A small text-conditioned image diffusion model, trained from scratch: arch unet, trained on photos with spoken descriptions (Open Images, Localized Narratives).
Rows from block 4 of the denoiser, named by matrix and row number. Rows with one number belong to one attention dimension. Each number is 128 + 32 x the weight over the matrix's rms, rounded and kept within 0 to 255. All counts start at 0. Numbers have three digits each.
# v: cross-attention value (model.enc.1.2.cross_attn.v.weight, 192x256), inputs 0-255
# proj: cross-attention output (model.enc.1.2.cross_attn.proj.weight, 192x192, transposed), outputs 0-191
v.186:090134112139107098132143132118151150140126137147129140153092109150133105098129118156135117105119147121122139144164161093167132102087117103122132157114137155148150093154136184120126125126088083114128162115132137101106156124128080143121137098126114169142128125161075156128154135104119114112102118079115155120143109125128155136131113147129156177083127121129145172139141151112121139109114159120108101143108137088123136143129142151109130168114131164115141116108131116103142111181112116111109132112108141147119118140124088182148145149122147132101136146165142145169140114146156104128165114089127079143119124130091128153137134184107161105126088117111112117129183125133153126164135139143143133142177117100099133082146127151106118130111140138115112146143123106089147100155118131
proj.186:147137115128124112116144112123142144130151155129146172117133131133098130105129156160097141129070163169135114135123128114111150106137134140104107168107129148098145102142164141070133132127143149136125141111117123119120129120165159121141158086116121143125144125147138121126101132120105121155122105091127132150110119141099124117119112112129091132129110153118096110169160134129156145120115152141117160120121117131126137151135125098140128147108136142136138121119125121148097153144149104125139181138104120180150092136099135131120160151150143153147103098121144152141139088132121118116
v.187:112123192098137127123115110151126058045161105121185115091138117105094170161062158071124141199183153106082114033143092154107149176195084131085109108188195106113093131149106107156181159084119142091175098136127063154161067106131141145169135076104099026160127135171187132149076068140139115190133131141164124154122138141130141086123150110192155182160105158179192134171068082115130092183134068079163166133109176124091123181184073117116056111098147074114151160136125157195113103093076000152143112103091209201150142086137172048130114148156218121093191150171113143084115152180135081120182082152118147095083055155098195160142058096124147077144174186111118134163090189192143132163124106122138125135091155157118098109069087142113142130111067079128113092143109096114118106149155141
proj.187:119134190070145179147137094063072163117156160144030086097035120207086105138173099149179124149202080155164091185197142127193041183072188048134120118146148143132100124012110105244191122143119156160056132117160155170106103055080108143130031065131153134096151126152127068134144109147044198039117142227086235079073101110065131060136097135088105195182130054088121146095061072115165125065154132106156052140170150214125092123157125135058060114071040117080117075048072073131105109121056233123061169130181148070133125130106135134151130195058031119073157108089114135146087092038130079126
v.188:122120112118125111119137125101122134099148167116116127139115132156151144108141130079125121144126162142077119113131147096150115098138127128126148140143143141152108088148096109144191155098101071101130165096090178114108148125129107131123113120139128123141145144129109134157149139131122157109111133152135139158155098167136111136159095094105156151144127138101143085169139171084111104103118158127101127150109159106105150117120093157124130098148142160130148157167149138086137116125063055102118093089089111179106131149142168127148190100127125150118151166121134178141124089135150121161177158123159074113092087139114148102103102145143182141141180100136171118101195156130133145115149109157138118107135112103110115146132152193110138188112154169111152168104122096105153126123128086
proj.188:162152124156123141134113164089121164135149137133107170102159150151105143137164124183138092100093139156152136141149108122092154100147143163137104146123126163108136097139139137120116138116134134149111140151149086127112130108144130123170143107081131108107136128148137105147087075132110118130128185129114158125061124156117143126123123150109117148127120114108157120112158175117136167125116137131127155136150139143131129141160152122119114112129128109131155121114114132091124128131125154117140150072129122178172107138112154148153158104163118141128135118158135136128167127165113124134
v.189:123189079132126149164115174118205144151170095140062108114142136182048127183182052116083128114190170187140114095154121143126196138139169147129194166180112115088133048150166115096119091141089139126117088154132163137141138055120117143142149113116172139135121122162126200117055161130135110187117186119114077121060132162107133172116133080174117147117087160112155114106075133100133101162066145155132089183133123139131182134135186176105142079168133154155126137102093135133152088083149125060064125144091130102060190141156088165087182089121122055160122123044120138177163156153162114189139123115101096077163164080085153132136131157127134134119130152165092192086116128148098069093104125162072121089108117135151126079138175099190115147072115087171119161125212135053152145110141087
proj.189:117102126089109167076159162094129109084105225162132010051216064223101099132153123146137123139102076147117152103163147118116088079107131091066073140081154128147094125149123120104136109178101196135133196115126139160128196113151109111126080099136133125119099106130103147179152079131114206144102085164084079152099000182119122143120111096058151188111126112136127153144158152103165091134117114155125136172086094187077131125070141119120095125053076160066140111105174123166092104026138120191111107108118116174148167192160044121114159121149170107123151147159117171167087056095133157069
v.190:158144149173126077166143128140059145114107152146089109144140131137085157133127151127136109108137107065079076146147143089047143089101102097139129119102087122122079124152141137132168102120135116139130110106104137137084135112181099092158136138169155109137122134108178155159087108149157103161129125113173084172133120176173121164108092140121114109115115155121138127120120083083113148170119090149151150130126174082124124149156148146150135081131098083170125159148143146191141094105110116137180108130126138160156135126143201118125140137152117138183141116084094119119120112122162141095122131123115149125119113110141105130099122060177134155132153091122174158107144170112136143154121155139143125157148129146138132132141108161090210128107151116130115092127144155136077131163130109
proj.190:125128127133096111126118178144146158160149143147102176110160106135094125154178110117137082109145118150182144111136128098130154161136149147133110156132134098142091126132120124151138106123106131137118153110175129110135108118073104161172102121115159131095124132140122106111074097120130139128130122167175134109126161142131160118100116109096156146147138088065128100133141104137140115120139131146113100133163113147154125113119202125116138191100120121095162124105148097145161148154118188129104146134123123100167155149130146157170106157106081145130159098169131144094139096132125087155
v.191:074111097111116152103149151090157160161141077145090155120103082105187073117177172153107133125123150211193188158143144135209145086131149128148143158142110178099154130106170199091029107135123145175085108165128163119155154130085105139100107139098196186164131126159050156116110125081115119104088103129041150085084113072102177124104140120120135164082127023138123164079169162133163114129151193126137111130101099090184137138116166100116163174148126176086137129084112123065133126156138236102080169176118191075150146146131087217103123126138085110101102113163114135137184107149120074163124106133105105143138164103086080104103178172046147076121123142111064132153126081137110181125137139146121109182186147131092143144128165127154036081162164095076145159167149109129160138109108164
proj.191:133109112096148118089124047150139079124104166131144149148115090147143072099079151161086162156073106107090097176098182129125114048139096088104113119112170151110158119162145141077132096133132139150141147134088177116116164158202168119106136092137099151176136069110143200131126142157126120173119064089115050190204053126130129177097120094109118160106088160218084168161140057168142095123100094109129119118105093160079158140130085133142184117105152140143127137141149167177130134091185057166175110151125160126107086142138086100097159080140201144136106159110159136161083120121133170131