{
  "horizontal_flip": true,
  "conditioning": "text",
  "objective": "epsilon",
  "text_encoder_width": 256,
  "text_encoder_activation": "gelu",
  "text_encoder_drop_path": 0.1,
  "text_encoder_positions": "learned",
  "norm": "groupnorm",
  "weight_standardization": false,
  "upsampling": "nearest_conv",
  "warmup_steps": 120
}
Rows from block 2 of the text encoder, named by matrix and row number. Rows with one number belong to one neuron. Each number is 50 + 10 x the weight over its row's rms, rounded and kept within 0 to 99. All counts start at 0. After the name is the row's rms in percent of the matrix's.
# fc1: MLP up (text_encoder.blocks.2.mlp.fc1.weight, 512x256), inputs 192-255
# fc2: MLP down (text_encoder.blocks.2.mlp.fc2.weight, 256x512, transposed), outputs 192-255
fc1.400 099:55 67 42 33 46 60 76 70 30 48 53 41 61 44 69 52 35 57 49 48 53 56 35 52 50 45 58 48 45 49 42 31 45 29 43 56 41 50 50 49 31 48 49 53 53 51 53 74 31 46 46 49 72 49 42 40 47 62 52 53 51 52 42 54
fc1.401 126:47 43 48 46 57 36 61 52 46 55 63 45 35 34 50 42 40 40 35 39 64 57 47 50 53 42 65 40 33 52 49 50 49 52 37 60 53 68 57 39 43 68 66 62 40 69 59 57 52 44 46 36 50 30 47 44 33 58 67 54 24 53 68 57
fc1.402 078:47 29 48 40 61 69 45 50 58 33 54 44 49 55 46 39 66 42 43 42 52 50 70 54 60 56 67 47 57 55 70 48 55 56 60 47 59 47 70 51 51 49 58 56 29 52 54 40 70 59 30 69 56 47 48 46 40 55 51 42 71 37 51 47
fc1.403 076:51 52 61 35 58 40 48 55 57 49 67 42 49 45 34 34 62 37 45 44 29 45 40 59 45 57 59 51 48 69 62 62 50 41 41 43 50 35 53 57 29 39 42 50 39 45 54 29 62 77 59 65 39 52 46 48 49 63 41 44 53 54 57 54
fc1.404 130:56 73 44 50 52 50 69 61 39 51 49 42 32 36 46 45 25 39 57 50 54 74 30 43 54 51 47 53 41 54 66 40 43 62 45 55 65 56 52 62 29 50 62 44 54 58 61 49 55 53 55 41 65 44 54 46 48 47 33 47 54 42 49 64
fc1.405 067:55 43 56 52 37 50 39 53 68 57 45 66 57 43 41 40 45 43 58 61 47 54 51 49 56 47 47 43 29 49 61 48 48 59 35 37 56 29 64 56 69 63 63 48 54 63 59 50 42 45 47 36 52 41 50 46 40 45 46 47 54 21 34 48
fc1.406 182:49 58 40 57 37 48 53 41 46 34 36 57 67 19 53 40 42 36 52 54 39 52 61 38 39 48 52 48 39 59 36 51 54 47 53 58 47 49 51 57 67 50 50 46 63 35 45 40 61 48 59 47 53 62 40 46 58 50 42 62 39 61 52 52
fc1.407 074:52 33 53 34 54 58 35 45 39 51 58 55 57 65 45 48 63 63 42 46 69 52 33 46 54 60 63 51 65 39 40 59 55 38 47 43 45 69 66 55 48 52 45 54 28 46 51 54 64 59 42 48 61 52 64 38 50 58 57 38 49 48 63 49
fc1.408 079:58 54 44 58 69 61 62 42 42 50 46 47 48 56 48 55 54 62 37 39 49 60 61 42 39 57 62 54 45 51 51 49 53 64 50 57 64 68 31 50 61 60 52 57 51 51 52 52 62 33 26 52 56 40 48 51 49 56 52 47 51 60 55 48
fc1.409 118:42 47 68 38 49 48 54 47 50 56 43 35 51 48 48 66 70 49 37 47 62 41 45 59 69 39 51 62 32 46 49 60 60 55 51 50 10 61 48 55 73 55 51 42 43 43 49 49 68 44 27 39 61 44 57 45 52 26 44 55 53 37 42 44
fc1.410 061:57 61 51 43 31 75 40 53 44 53 61 49 57 43 34 53 54 57 43 58 48 54 54 63 30 48 49 32 65 50 54 41 60 57 37 35 40 55 45 60 62 51 42 61 55 44 55 34 55 59 34 42 28 43 32 61 60 46 52 52 55 41 53 47
fc2.400 096:54 58 45 54 44 27 45 51 63 39 49 55 46 60 45 32 59 47 49 54 40 47 45 60 35 65 60 63 39 31 55 59 46 61 55 66 60 43 43 56 46 51 54 41 46 45 51 63 45 44 50 44 43 52 54 56 60 43 38 51 53 44 58 53
fc2.401 119:51 58 60 41 58 53 43 40 48 65 57 43 42 53 48 61 60 57 53 50 35 52 49 51 38 57 51 45 63 38 42 57 60 50 47 40 51 39 37 62 44 45 58 46 61 35 49 47 33 45 52 70 56 61 54 54 47 59 49 45 37 47 49 41
fc2.402 081:33 44 46 40 50 54 48 37 39 61 51 59 45 52 52 50 47 39 52 52 53 56 46 42 49 47 34 47 57 54 41 43 48 30 43 55 45 53 30 56 55 50 64 36 58 50 46 56 45 57 51 39 30 39 48 61 76 56 58 44 27 72 63 66
fc2.403 084:47 51 38 62 48 59 52 54 46 61 47 40 51 56 42 61 49 35 43 46 46 60 57 61 40 50 47 25 70 58 34 42 60 30 51 52 34 45 52 65 65 45 47 39 55 58 50 35 63 45 45 57 48 43 49 63 63 62 58 34 64 42 34 59
fc2.404 124:50 41 53 43 53 46 38 58 45 62 50 37 57 56 56 41 54 57 44 44 43 38 51 50 47 57 57 42 60 40 43 62 45 32 40 51 66 28 37 39 48 59 49 50 49 59 51 59 45 48 58 41 45 49 32 50 71 75 50 75 31 62 38 64
fc2.405 068:59 62 59 35 51 54 34 42 48 57 54 51 26 35 58 57 50 45 36 58 58 40 55 55 57 57 43 42 34 51 54 45 58 42 57 53 40 53 47 57 48 35 50 54 41 52 49 42 55 66 43 48 66 47 41 43 67 57 55 36 60 58 59 51
fc2.406 211:51 44 41 40 61 42 68 28 46 67 46 49 32 29 69 55 43 51 50 52 53 56 36 48 56 53 50 52 53 54 51 49 47 51 58 47 31 58 44 46 61 59 46 57 65 62 41 45 37 31 46 60 48 49 52 61 55 53 40 49 46 47 48 41
fc2.407 071:47 57 45 58 45 51 79 42 40 35 61 52 45 48 37 53 40 42 53 61 56 43 68 47 42 41 49 48 44 50 39 45 49 48 37 62 54 34 39 42 43 45 57 44 49 49 56 39 57 54 62 53 52 51 39 55 64 40 40 55 61 47 54 55
fc2.408 076:52 56 55 39 41 49 52 41 50 41 55 56 39 24 62 48 39 32 60 56 49 63 45 36 48 40 61 55 60 45 69 34 52 58 40 58 43 39 60 48 28 32 34 41 52 57 48 52 56 63 44 44 44 34 40 43 39 34 52 52 65 32 71 60
fc2.409 125:63 59 65 56 39 56 48 60 52 52 46 50 40 49 40 46 52 49 57 71 67 49 60 42 49 47 71 36 50 43 47 56 54 59 34 57 52 37 48 61 48 46 62 63 43 45 49 32 28 66 48 41 49 60 46 37 47 48 51 60 51 36 54 44
fc2.410 059:46 49 30 49 45 44 45 58 34 37 42 52 39 54 52 45 49 59 62 54 43 61 62 36 47 53 44 48 41 47 57 41 47 43 53 51 50 41 43 56 51 45 44 40 38 71 54 64 36 45 54 44 66 52 46 58 23 60 52 53 45 52 38 48