A small text-conditioned image diffusion model, trained from scratch.
Model: 11.7M parameters, 32-pixel images, arch unet, text encoder width 256, text encoder layers 6, text encoder norm layernorm, text encoder activation gelu, norm groupnorm, activation mish, widths [96, 192, 192].
Training: soap at rate 0.0028, 6100 steps.
Rows from block 3 of the denoiser, named by matrix and row number. Each number is 128 + 24 x the weight over its row's rms, rounded and kept within 0 to 255. All counts start at 0. Numbers have three digits each. After the name is the row's rms in percent of the matrix's.
# emb: conditioning projection (model.enc.1.1.emb.weight, 192x128), inputs 0-127
emb.54 086:129154114115097145102136175147153118034100117156101147168128136105121101127125110112141094118096114150114149108140133132129100077110128155133127151133116106168170094124142146137135106127128189128105129117134124112146120161099117122158197150150089083178148153119133122152101106151116124143144100133107136096151144079115143095113131122136149113113099117112127143138156124162136119102129
emb.55 111:100102129138162110161109106150141119087083116096178164111142136124120134116134140118143132115137150106086125095153120097116136120156105153158098118116123084115130118131127105140136110122129121060153061085142192161156137102143129149187158122172159142089109144127120133128120159133090137122122144133123107150090140135149138144140110083111142101125126130100094121155124120149142097158113
emb.56 102:123136126133134156121142148101146133154095118139105150131122166138158157138151131159140164103153132142143121128138135143145168127099122148181141126162141156140063192171140119112102199091158153114130123148123169118134144157124111124127156147110136123117134081127163123116139152129141110133068133139146179118124149136151162107140140083149155171158119136179130149123149119111172132134131
emb.57 082:073119157132160134140130131129132124109147097149119152141077099146179102155094138110118098111079129119206120131122118155146139127105101125117116125117149167082132148114174110120167137104103142125144141128122133134144084169151094136081126181153171126123129092135117103095154131152140149140146111123109148118141105109150079125115142159138116098159145135122126136112108128165136074128126
emb.58 113:099146133103114159146157140165134157126142120100107122130068184180151143126127142158125145134181125145121142140131115115154144143128171100198141114125136101136120192152122116127143117088124110136132131130125171110097177106113136113114151138136146131137138124172126129181127136109137152127117122131132098141162129171128146123187138087117122129147146167161103141167121120088104097121120
emb.59 191:120147082150145107160108132107118127191109151132115138110129142139102129128124111126093147162131124126173114112138117147113118122117174110105132144255110125118123081135111137119112137150119121108138127107119135115121148123137143143133124115152106105117097103124146116123110092109123140102121124119108116148138093131110134102128108118124112145127121134144102107127112138120119128132160
emb.60 093:158142135179119118141161153170135119107124110124130164114139132096140098133134109088160152178162129142117107115144118191091152114142137136137130143159127143114161144119064084138148107126119140144106153152125161135079114136144095135114145129160112121108118096085155118187098139121102137135097108140125143148164156151116126121121183102130107134154136085152168120107126122110147093157111
emb.61 120:138135122126141130142177072101143129154132121139129153141141188108190175115147123147124122108155168128126120078112151116141145112127108133160109141143113113136126209133155167145112132088138125165095094117147160165118144123153124123146136113144127126138117133146166134150155146136130119090118109143138142115128135171146170109161128158136168124153129149122109164186145129126181145108109
emb.62 070:097157169097116159101092134120139100099108127133107110152200128134136105118150164126137155107118113160182169121110127138089153138120115139096117153071126134136166137114119170118153109134148084126145126134104127155125108145122127122156084147150178142149188107127087145111159096141177151126173114107104110108147104107120114108129173132124120098142116114140151155109131127134125140117140
emb.63 073:166118148140135104124059129135129117118118152170161126135120132115118144142138132127154059133163114134138073121107132176142103099132109111080121120113182139094131093127147133117111091123147136083169082152111108157091126127117126139116145117098106125149125102134136118133119117172131117098149092132121122139139104097152089141164098147119127128110149111149161132083139119177069120143136
emb.64 110:089132097142162119184133091124137141122156132137141112127158144109095141104126131128157128126106113102161129081114159082104112135145119140098101154151083163130152136130142115109151097123149130106140149105107157101156145082138118097168127086120166133094137062124136130129107105136101099106145162111133127119143108144137149096170145157127105093101094143157121166120158126129072163112118
emb.65 078:125144111129107141101133132098089113164131097105122117126102094165111125159151155146110123111142115135128153145153136151099103145128152151121130105097114147163130116131181130119168158135098128113127138131168175081107152119068174137105164168089174121129079135141093164116096118167124143126126110153116095112113093106143093145148111157104129119128147109097144086090114147112128166139115
emb.66 095:079155118114131160130129133145117135142133118118152114125151092094121109138119126146112115137076129126152112057131154165120120095149094183133079143051109100123118122100137127099166131145120170104143146130145100108154108167143120130125147162189142153139108141109117125132105116183114118117155116176114145109137164109128103158145114170149109097127155118137161138124124132149135141148136
emb.67 109:085096146089142126115169114112110109088139148154139155138141121136149119138113137125126112130136123164101124140112119131099136156133084134133149155000154130136147129126155099126122142116135143170136145163140128119152108153112151115088158141124138109137143127115105146109111103169125130144131132156127162132119144112122125133111162168116120134159153123134149134147141120141116153133158
emb.68 100:111117090136217112123151123093156122118091088159139117177133106107176150142129161147124059137079114141128124094132135191129082107119133130105108156086106139117115116126109062119140118146128129140149142139094137134132116110149147096157099163100149118116164140093127156117153142108106130131125097118138126122135164116133126135100114143151124101126154143136156114119116130130137137125167
emb.69 079:160174126160126114135094172105139129131111113141131113105097094124135112160096115143170107133114112098151117133110135171129090069144116129074117136139126147101121093135136091111135099134102148129196180151132108128123110102103112100113089146137145116129066088104146150128129097121098127123097150117095132111149106146136115144174122133128103098081128122125121128108107107148164091100119
emb.70 131:110083163137169131104112129114135121136135146130088099104174110166142131132137114116105093115152143109163103109126133099113144115122087134156163132000116111123114135123135139129137137163119097141130133146122145156129124121117125126112142110103161134120131114155119143094146160085144121174093142084146116124102108153101096159118129103117166150114136125106140104128138119151142140126119
emb.71 157:098098124150109130136122124130133125183155160114118135118099125140097134125129112123125152123149137140153131143110140130133143157133180111141170109255103143114130112141092163106110126114145133124135124127112107118127117141151119139112145135114124142151139107160129123152135122107164133142127120091143142123128134135123127136120129085120124164136137113111126127118128137106126133147157
emb.72 088:175110139096114095126084116165110117151084106156070084154140090150116147113175132162116115142109152137159158153097153148165122143101115118101115098156152092152137190107122186099116137127141087085151154112159082129151135134152113137127157096141142129138151137100149142101134129119138124123139108100121109100154123090120095139106118146115126128144140118102135127138153130096134165134119
emb.73 106:109082085105136115111108132130136133128114129127111125154150105129121144153143151124111129141128133123149125126123136071149177107107109200115161124134106103150124117111114122116108084139122102131132121105101140176229136132110148080120082107143136139157106117126139111143126070141134141143117152127119141122138133161123116115148120097071146110111122089145104169123108139125098092088099
emb.74 099:146136137095187143118145155139114140094141133086131164128118128153128138119128127145148164092182130134144119068130125123161158145093129087148114111180144092130114076112096131136048125107103117135121132162151144114170108120140127141079144131146130095130148137127097093138114137128175083113112153117150129123114130108109101165149123099130103145118118134128140115161117143152143139179108
emb.75 096:144150139156124137127144149114114121153129099096133133149130104114146088128131131118110133157123133131139148068130096165114133121133121132144119119088077077089138090165128125132150139163148087151123126142149163140186131121146141141160093149107163134090138126165123082108132155087136134100120123045136130116102112111123144130134127069113133132185114137109138139103113133172102114127091