{"dataset": "photos with spoken descriptions (Open Images, Localized Narratives)", "train_examples": 101725, "objective": "epsilon", "vocab_size": 4585, "text_encoder_fused_qkv": false, "text_encoder_drop_path": 0.1, "norm": "groupnorm", "optimizer": "soap", "precondition_frequency": 20}
Rows from block 9 of the denoiser of a small text-conditioned image diffusion model, named by matrix and row number. Rows with one number belong to one channel. Each number is 128 + 24 x the weight over its row's rms, rounded and kept within 0 to 255. All counts start at 0. Numbers have three digits each.
After each channel's rows are labels from the 100 images, of 14976 (inputs lightly noised), where the channel reaches its highest value: "responds to" is what is common among them. Only what is clearly more common there than usual is listed. The data: photos with spoken descriptions (Open Images, Localized Narratives). In brackets: how many of the 100.
# convs0: first 3x3 conv (model.decb.0.1.convs.0.weight, 192x192x3x3, each kernel summed), inputs 96-191
# convs1: second 3x3 conv (model.decb.0.1.convs.1.weight, 192x192x3x3, transposed, each kernel summed), outputs 96-191

convs0.150:171115146090113102127163081114167144104136144167128107167127125124161126148149130133095084118097138145115090163147118148118137126128161127114116127139163119138172121149118174067112134114124104137100111085123153111168144084147132110101144104165164120149123122128145113134124104132141103141
convs1.150:133158122140156143107108138113155098142158131111126130120118157172136124139115134076124132125124134179121148130119129110160125142130091143139141122145109133160086097132157101106121131146119130156113143130180152148099127140133133132155064144162077132142158134117121111115126142167164140082
responds to: text has "wall" (58); text has "holding" (42); text has "woman" (32); text has "man" (32)

convs0.67:095119128116121138126122140113117145153123111171121141122110151157162111120123117057106131126124126111118154172139138107159081132133150167121157147130134093140133148161083166087132172114133098132125116139196152092136186087105156139163095110154131097155126163136104120124111128122110137113
convs1.67:145152115141143079129166113125134118138143129101095115145131103081121131133131132118135110089148120136143114117114166126142154099129094146095127121154138178128144092106128097105145134110168151152149129085087132168107120162112115117130125126150127119095160119136100128160134133148117146135
responds to: text has "wall" (48); text has "man" (32)

convs0.14:121100113103107123135153120140109150087115143155108130137148126088177174123107165176120127109100124141159102136171079108113144117137099139135149135148174127125150133105116168135111133121103114098150116107095158148122081119128109122132181152153161136068091130134130133122111092127104108114
convs1.14:103125157118119150159094095152136090186099128098150131173078134143135091149129118131118079120147141160121123096121101097119108129100126123122137143137084139119079119144096064154126130100096113106114152188145129130114130117142135142132121120155126122140097135096146080077136141085138179083
responds to: text has "wall" (42); text has "wearing" (33); text has "man" (33); text has "woman" (27)

convs0.44:114166114114101138096097119107097135102128135122077117179184145177152137153191138137164164141078143125162118098124096146145113145127135129141146168123130152123151093144119131116094148105117140153112125121106133114128109094136140157108166133152141137108151085149107158131137119099161130143
convs1.44:128139168098120105152105122149118148142159120135147104125134162133101148139142151111152113140138134142087141149144139111103151168149153102140111148154079131100116159112120095130127120156144151066148152145161108134115159120108079072094133155103113081097147150113120115128096167115072107095
responds to: text has "wall" (42)

convs0.153:146101109115145123132111129149100132138117147107102152132148114159185131076118116127125120139145116162147127116149131130164133157129144097080150148132092099149064112095141141139093117106168140122156111165114119121073106112125124171108104138135115152156161149121134118125119085133087119135
convs1.153:180132128145154145165175152137166148138100154150121137146106115101127118134141116128114138117137077080139112149188121148105136178117140150129132131103120100137115107142128103090104142101121127108152103137161087098094088111152148168127107128155098156104109089088128098114175109149102137141
responds to: text has "sky" (68)

convs0.126:158150146120160102134107102135089127108131132129124132120102170121120119153150153131103097087077144126091174197146122115105111163157123111122084124142157128123137121123144159156143140164115105193123140119132172166130117126126117163143144087130109130132124147151074147074107146137154064124
convs1.126:094078118111093193121152131148113103127127117124095101139122137133153127161142118155126136120143123151157161078165157131170131114089141119131142103097128132110102153132104114124108117117103097083153168120170124098146154093161156110119139176140148135145159121134167108169137148126115124175
responds to: text has "wearing" (29)

convs0.189:132145092118115120117125081111072157084121154109115150117133087104142075156104161161139142138105132122107153138127139130087163139146114142166151163129129156104127119128134160119129129184111102148109141139143161131124079104146092120098129148166127126137071126132128168133116117153143092116
convs1.189:104118140169128151137091143164147119156133114108132125191118103149149181141147104109143161107152146138132132105156107091119119123112146121114091143118103115145116167169148123159120119116146121136156110108138146108132164170109129118143153110149101162145167127112121073130131106089145153101
responds to: text has "wearing" (32); text has "woman" (30)

convs0.185:155106132136114162135119115092217127145128121176129139120108121082100111112112099103135117127194153080168110135124156124075169163134108109122159098119125124130133132148188092130145125125123099125109147135149105105111172152130110115109088124118156130136154112135144095116069118147130157129
convs1.185:105134140144129158096111116105103145122133133138142163122114086104114120091109130136124135140115095080137103132147145134101113167124100139162136095113122082156140107103097115118120140117127134172116074098104084161121114114119123181119141129146109152162111123119113150130107122108107127091
responds to: text has "sky" (74)

convs0.140:132130094153170113122113196149195102148140113101120174127158106095150157123140124135133095102121092122139142114140142143101102104126137112106172101145125127132109114155103108098123113104107122105161114114099132123112144120103099118134103159157136102119134167087138122100140171146104125139
convs1.140:120134129122121145116128156136141127165089142123151140174159130111136107175117087120096083105116142129102102105140132132146158135138133121157117134147171149112131071109105114140103112125111149098199140124134142179158134128160075127098096167142097174103130171082134097097150106168151135111
responds to: text has "sky" (56)

convs0.56:141111116168113166146137150113179155135105167156149147118164171138137118144136127115121125152133139126175096161135139130122136138163124173127177143111112159138130156161134169143104065118122109160121140119190169116101124118104115142098125125152107127125144141163130128191147135157098141109
convs1.56:102165088112103116094127131123071091145150164117161141103123115126110133141144139070104103105081108124120095101102143128127128126121131153165129165134168152157113121132156097121146161150146124109125130091110168147155080140155192152159067114149114142103162122097110147109136134099163156183
responds to: text has "wall" (49); text has "holding" (37); text has "man" (32); text has "wearing" (29)

convs0.191:148125129154122131152140117183112094145146151109082096110147133155136142122129104137108118102168151142094120137123157133175125145084104123130156125162110157156135161152116137114133139136128201120116111143096142118159133093118139130154158139123135139085230112149130139102131142117113101115
convs1.191:104090095142151083122117060130081134113091141059139103083129097138116116108160104084168120132111146141115125185100140116150103137093140134143146108154120179138146127102149143124151149152125126117109155138136108137157148131131102150134149145140101130124098104127134116101093122175134129139
responds to: text has "sky" (57)

convs0.53:101126092123136186138141127126176108107096125123169118120116116130098088115114113089137143111149127137168139106134157122181122099128155161130133159118109099106143158144154126108150103116118151159142149093163123146118112141116120145147065101076128119128143109110114115119133129112104145162
convs1.53:155146127119115082122120171154141146140170098146088101136098125115139132166104162103102137129102106122148061141127100080119126169120100151148136081111158133121136095129116168075124170202122127078134116104102139140119104110136106105177144079102141117132159105125104106147098111112120131109
responds to: text has "sky" (57)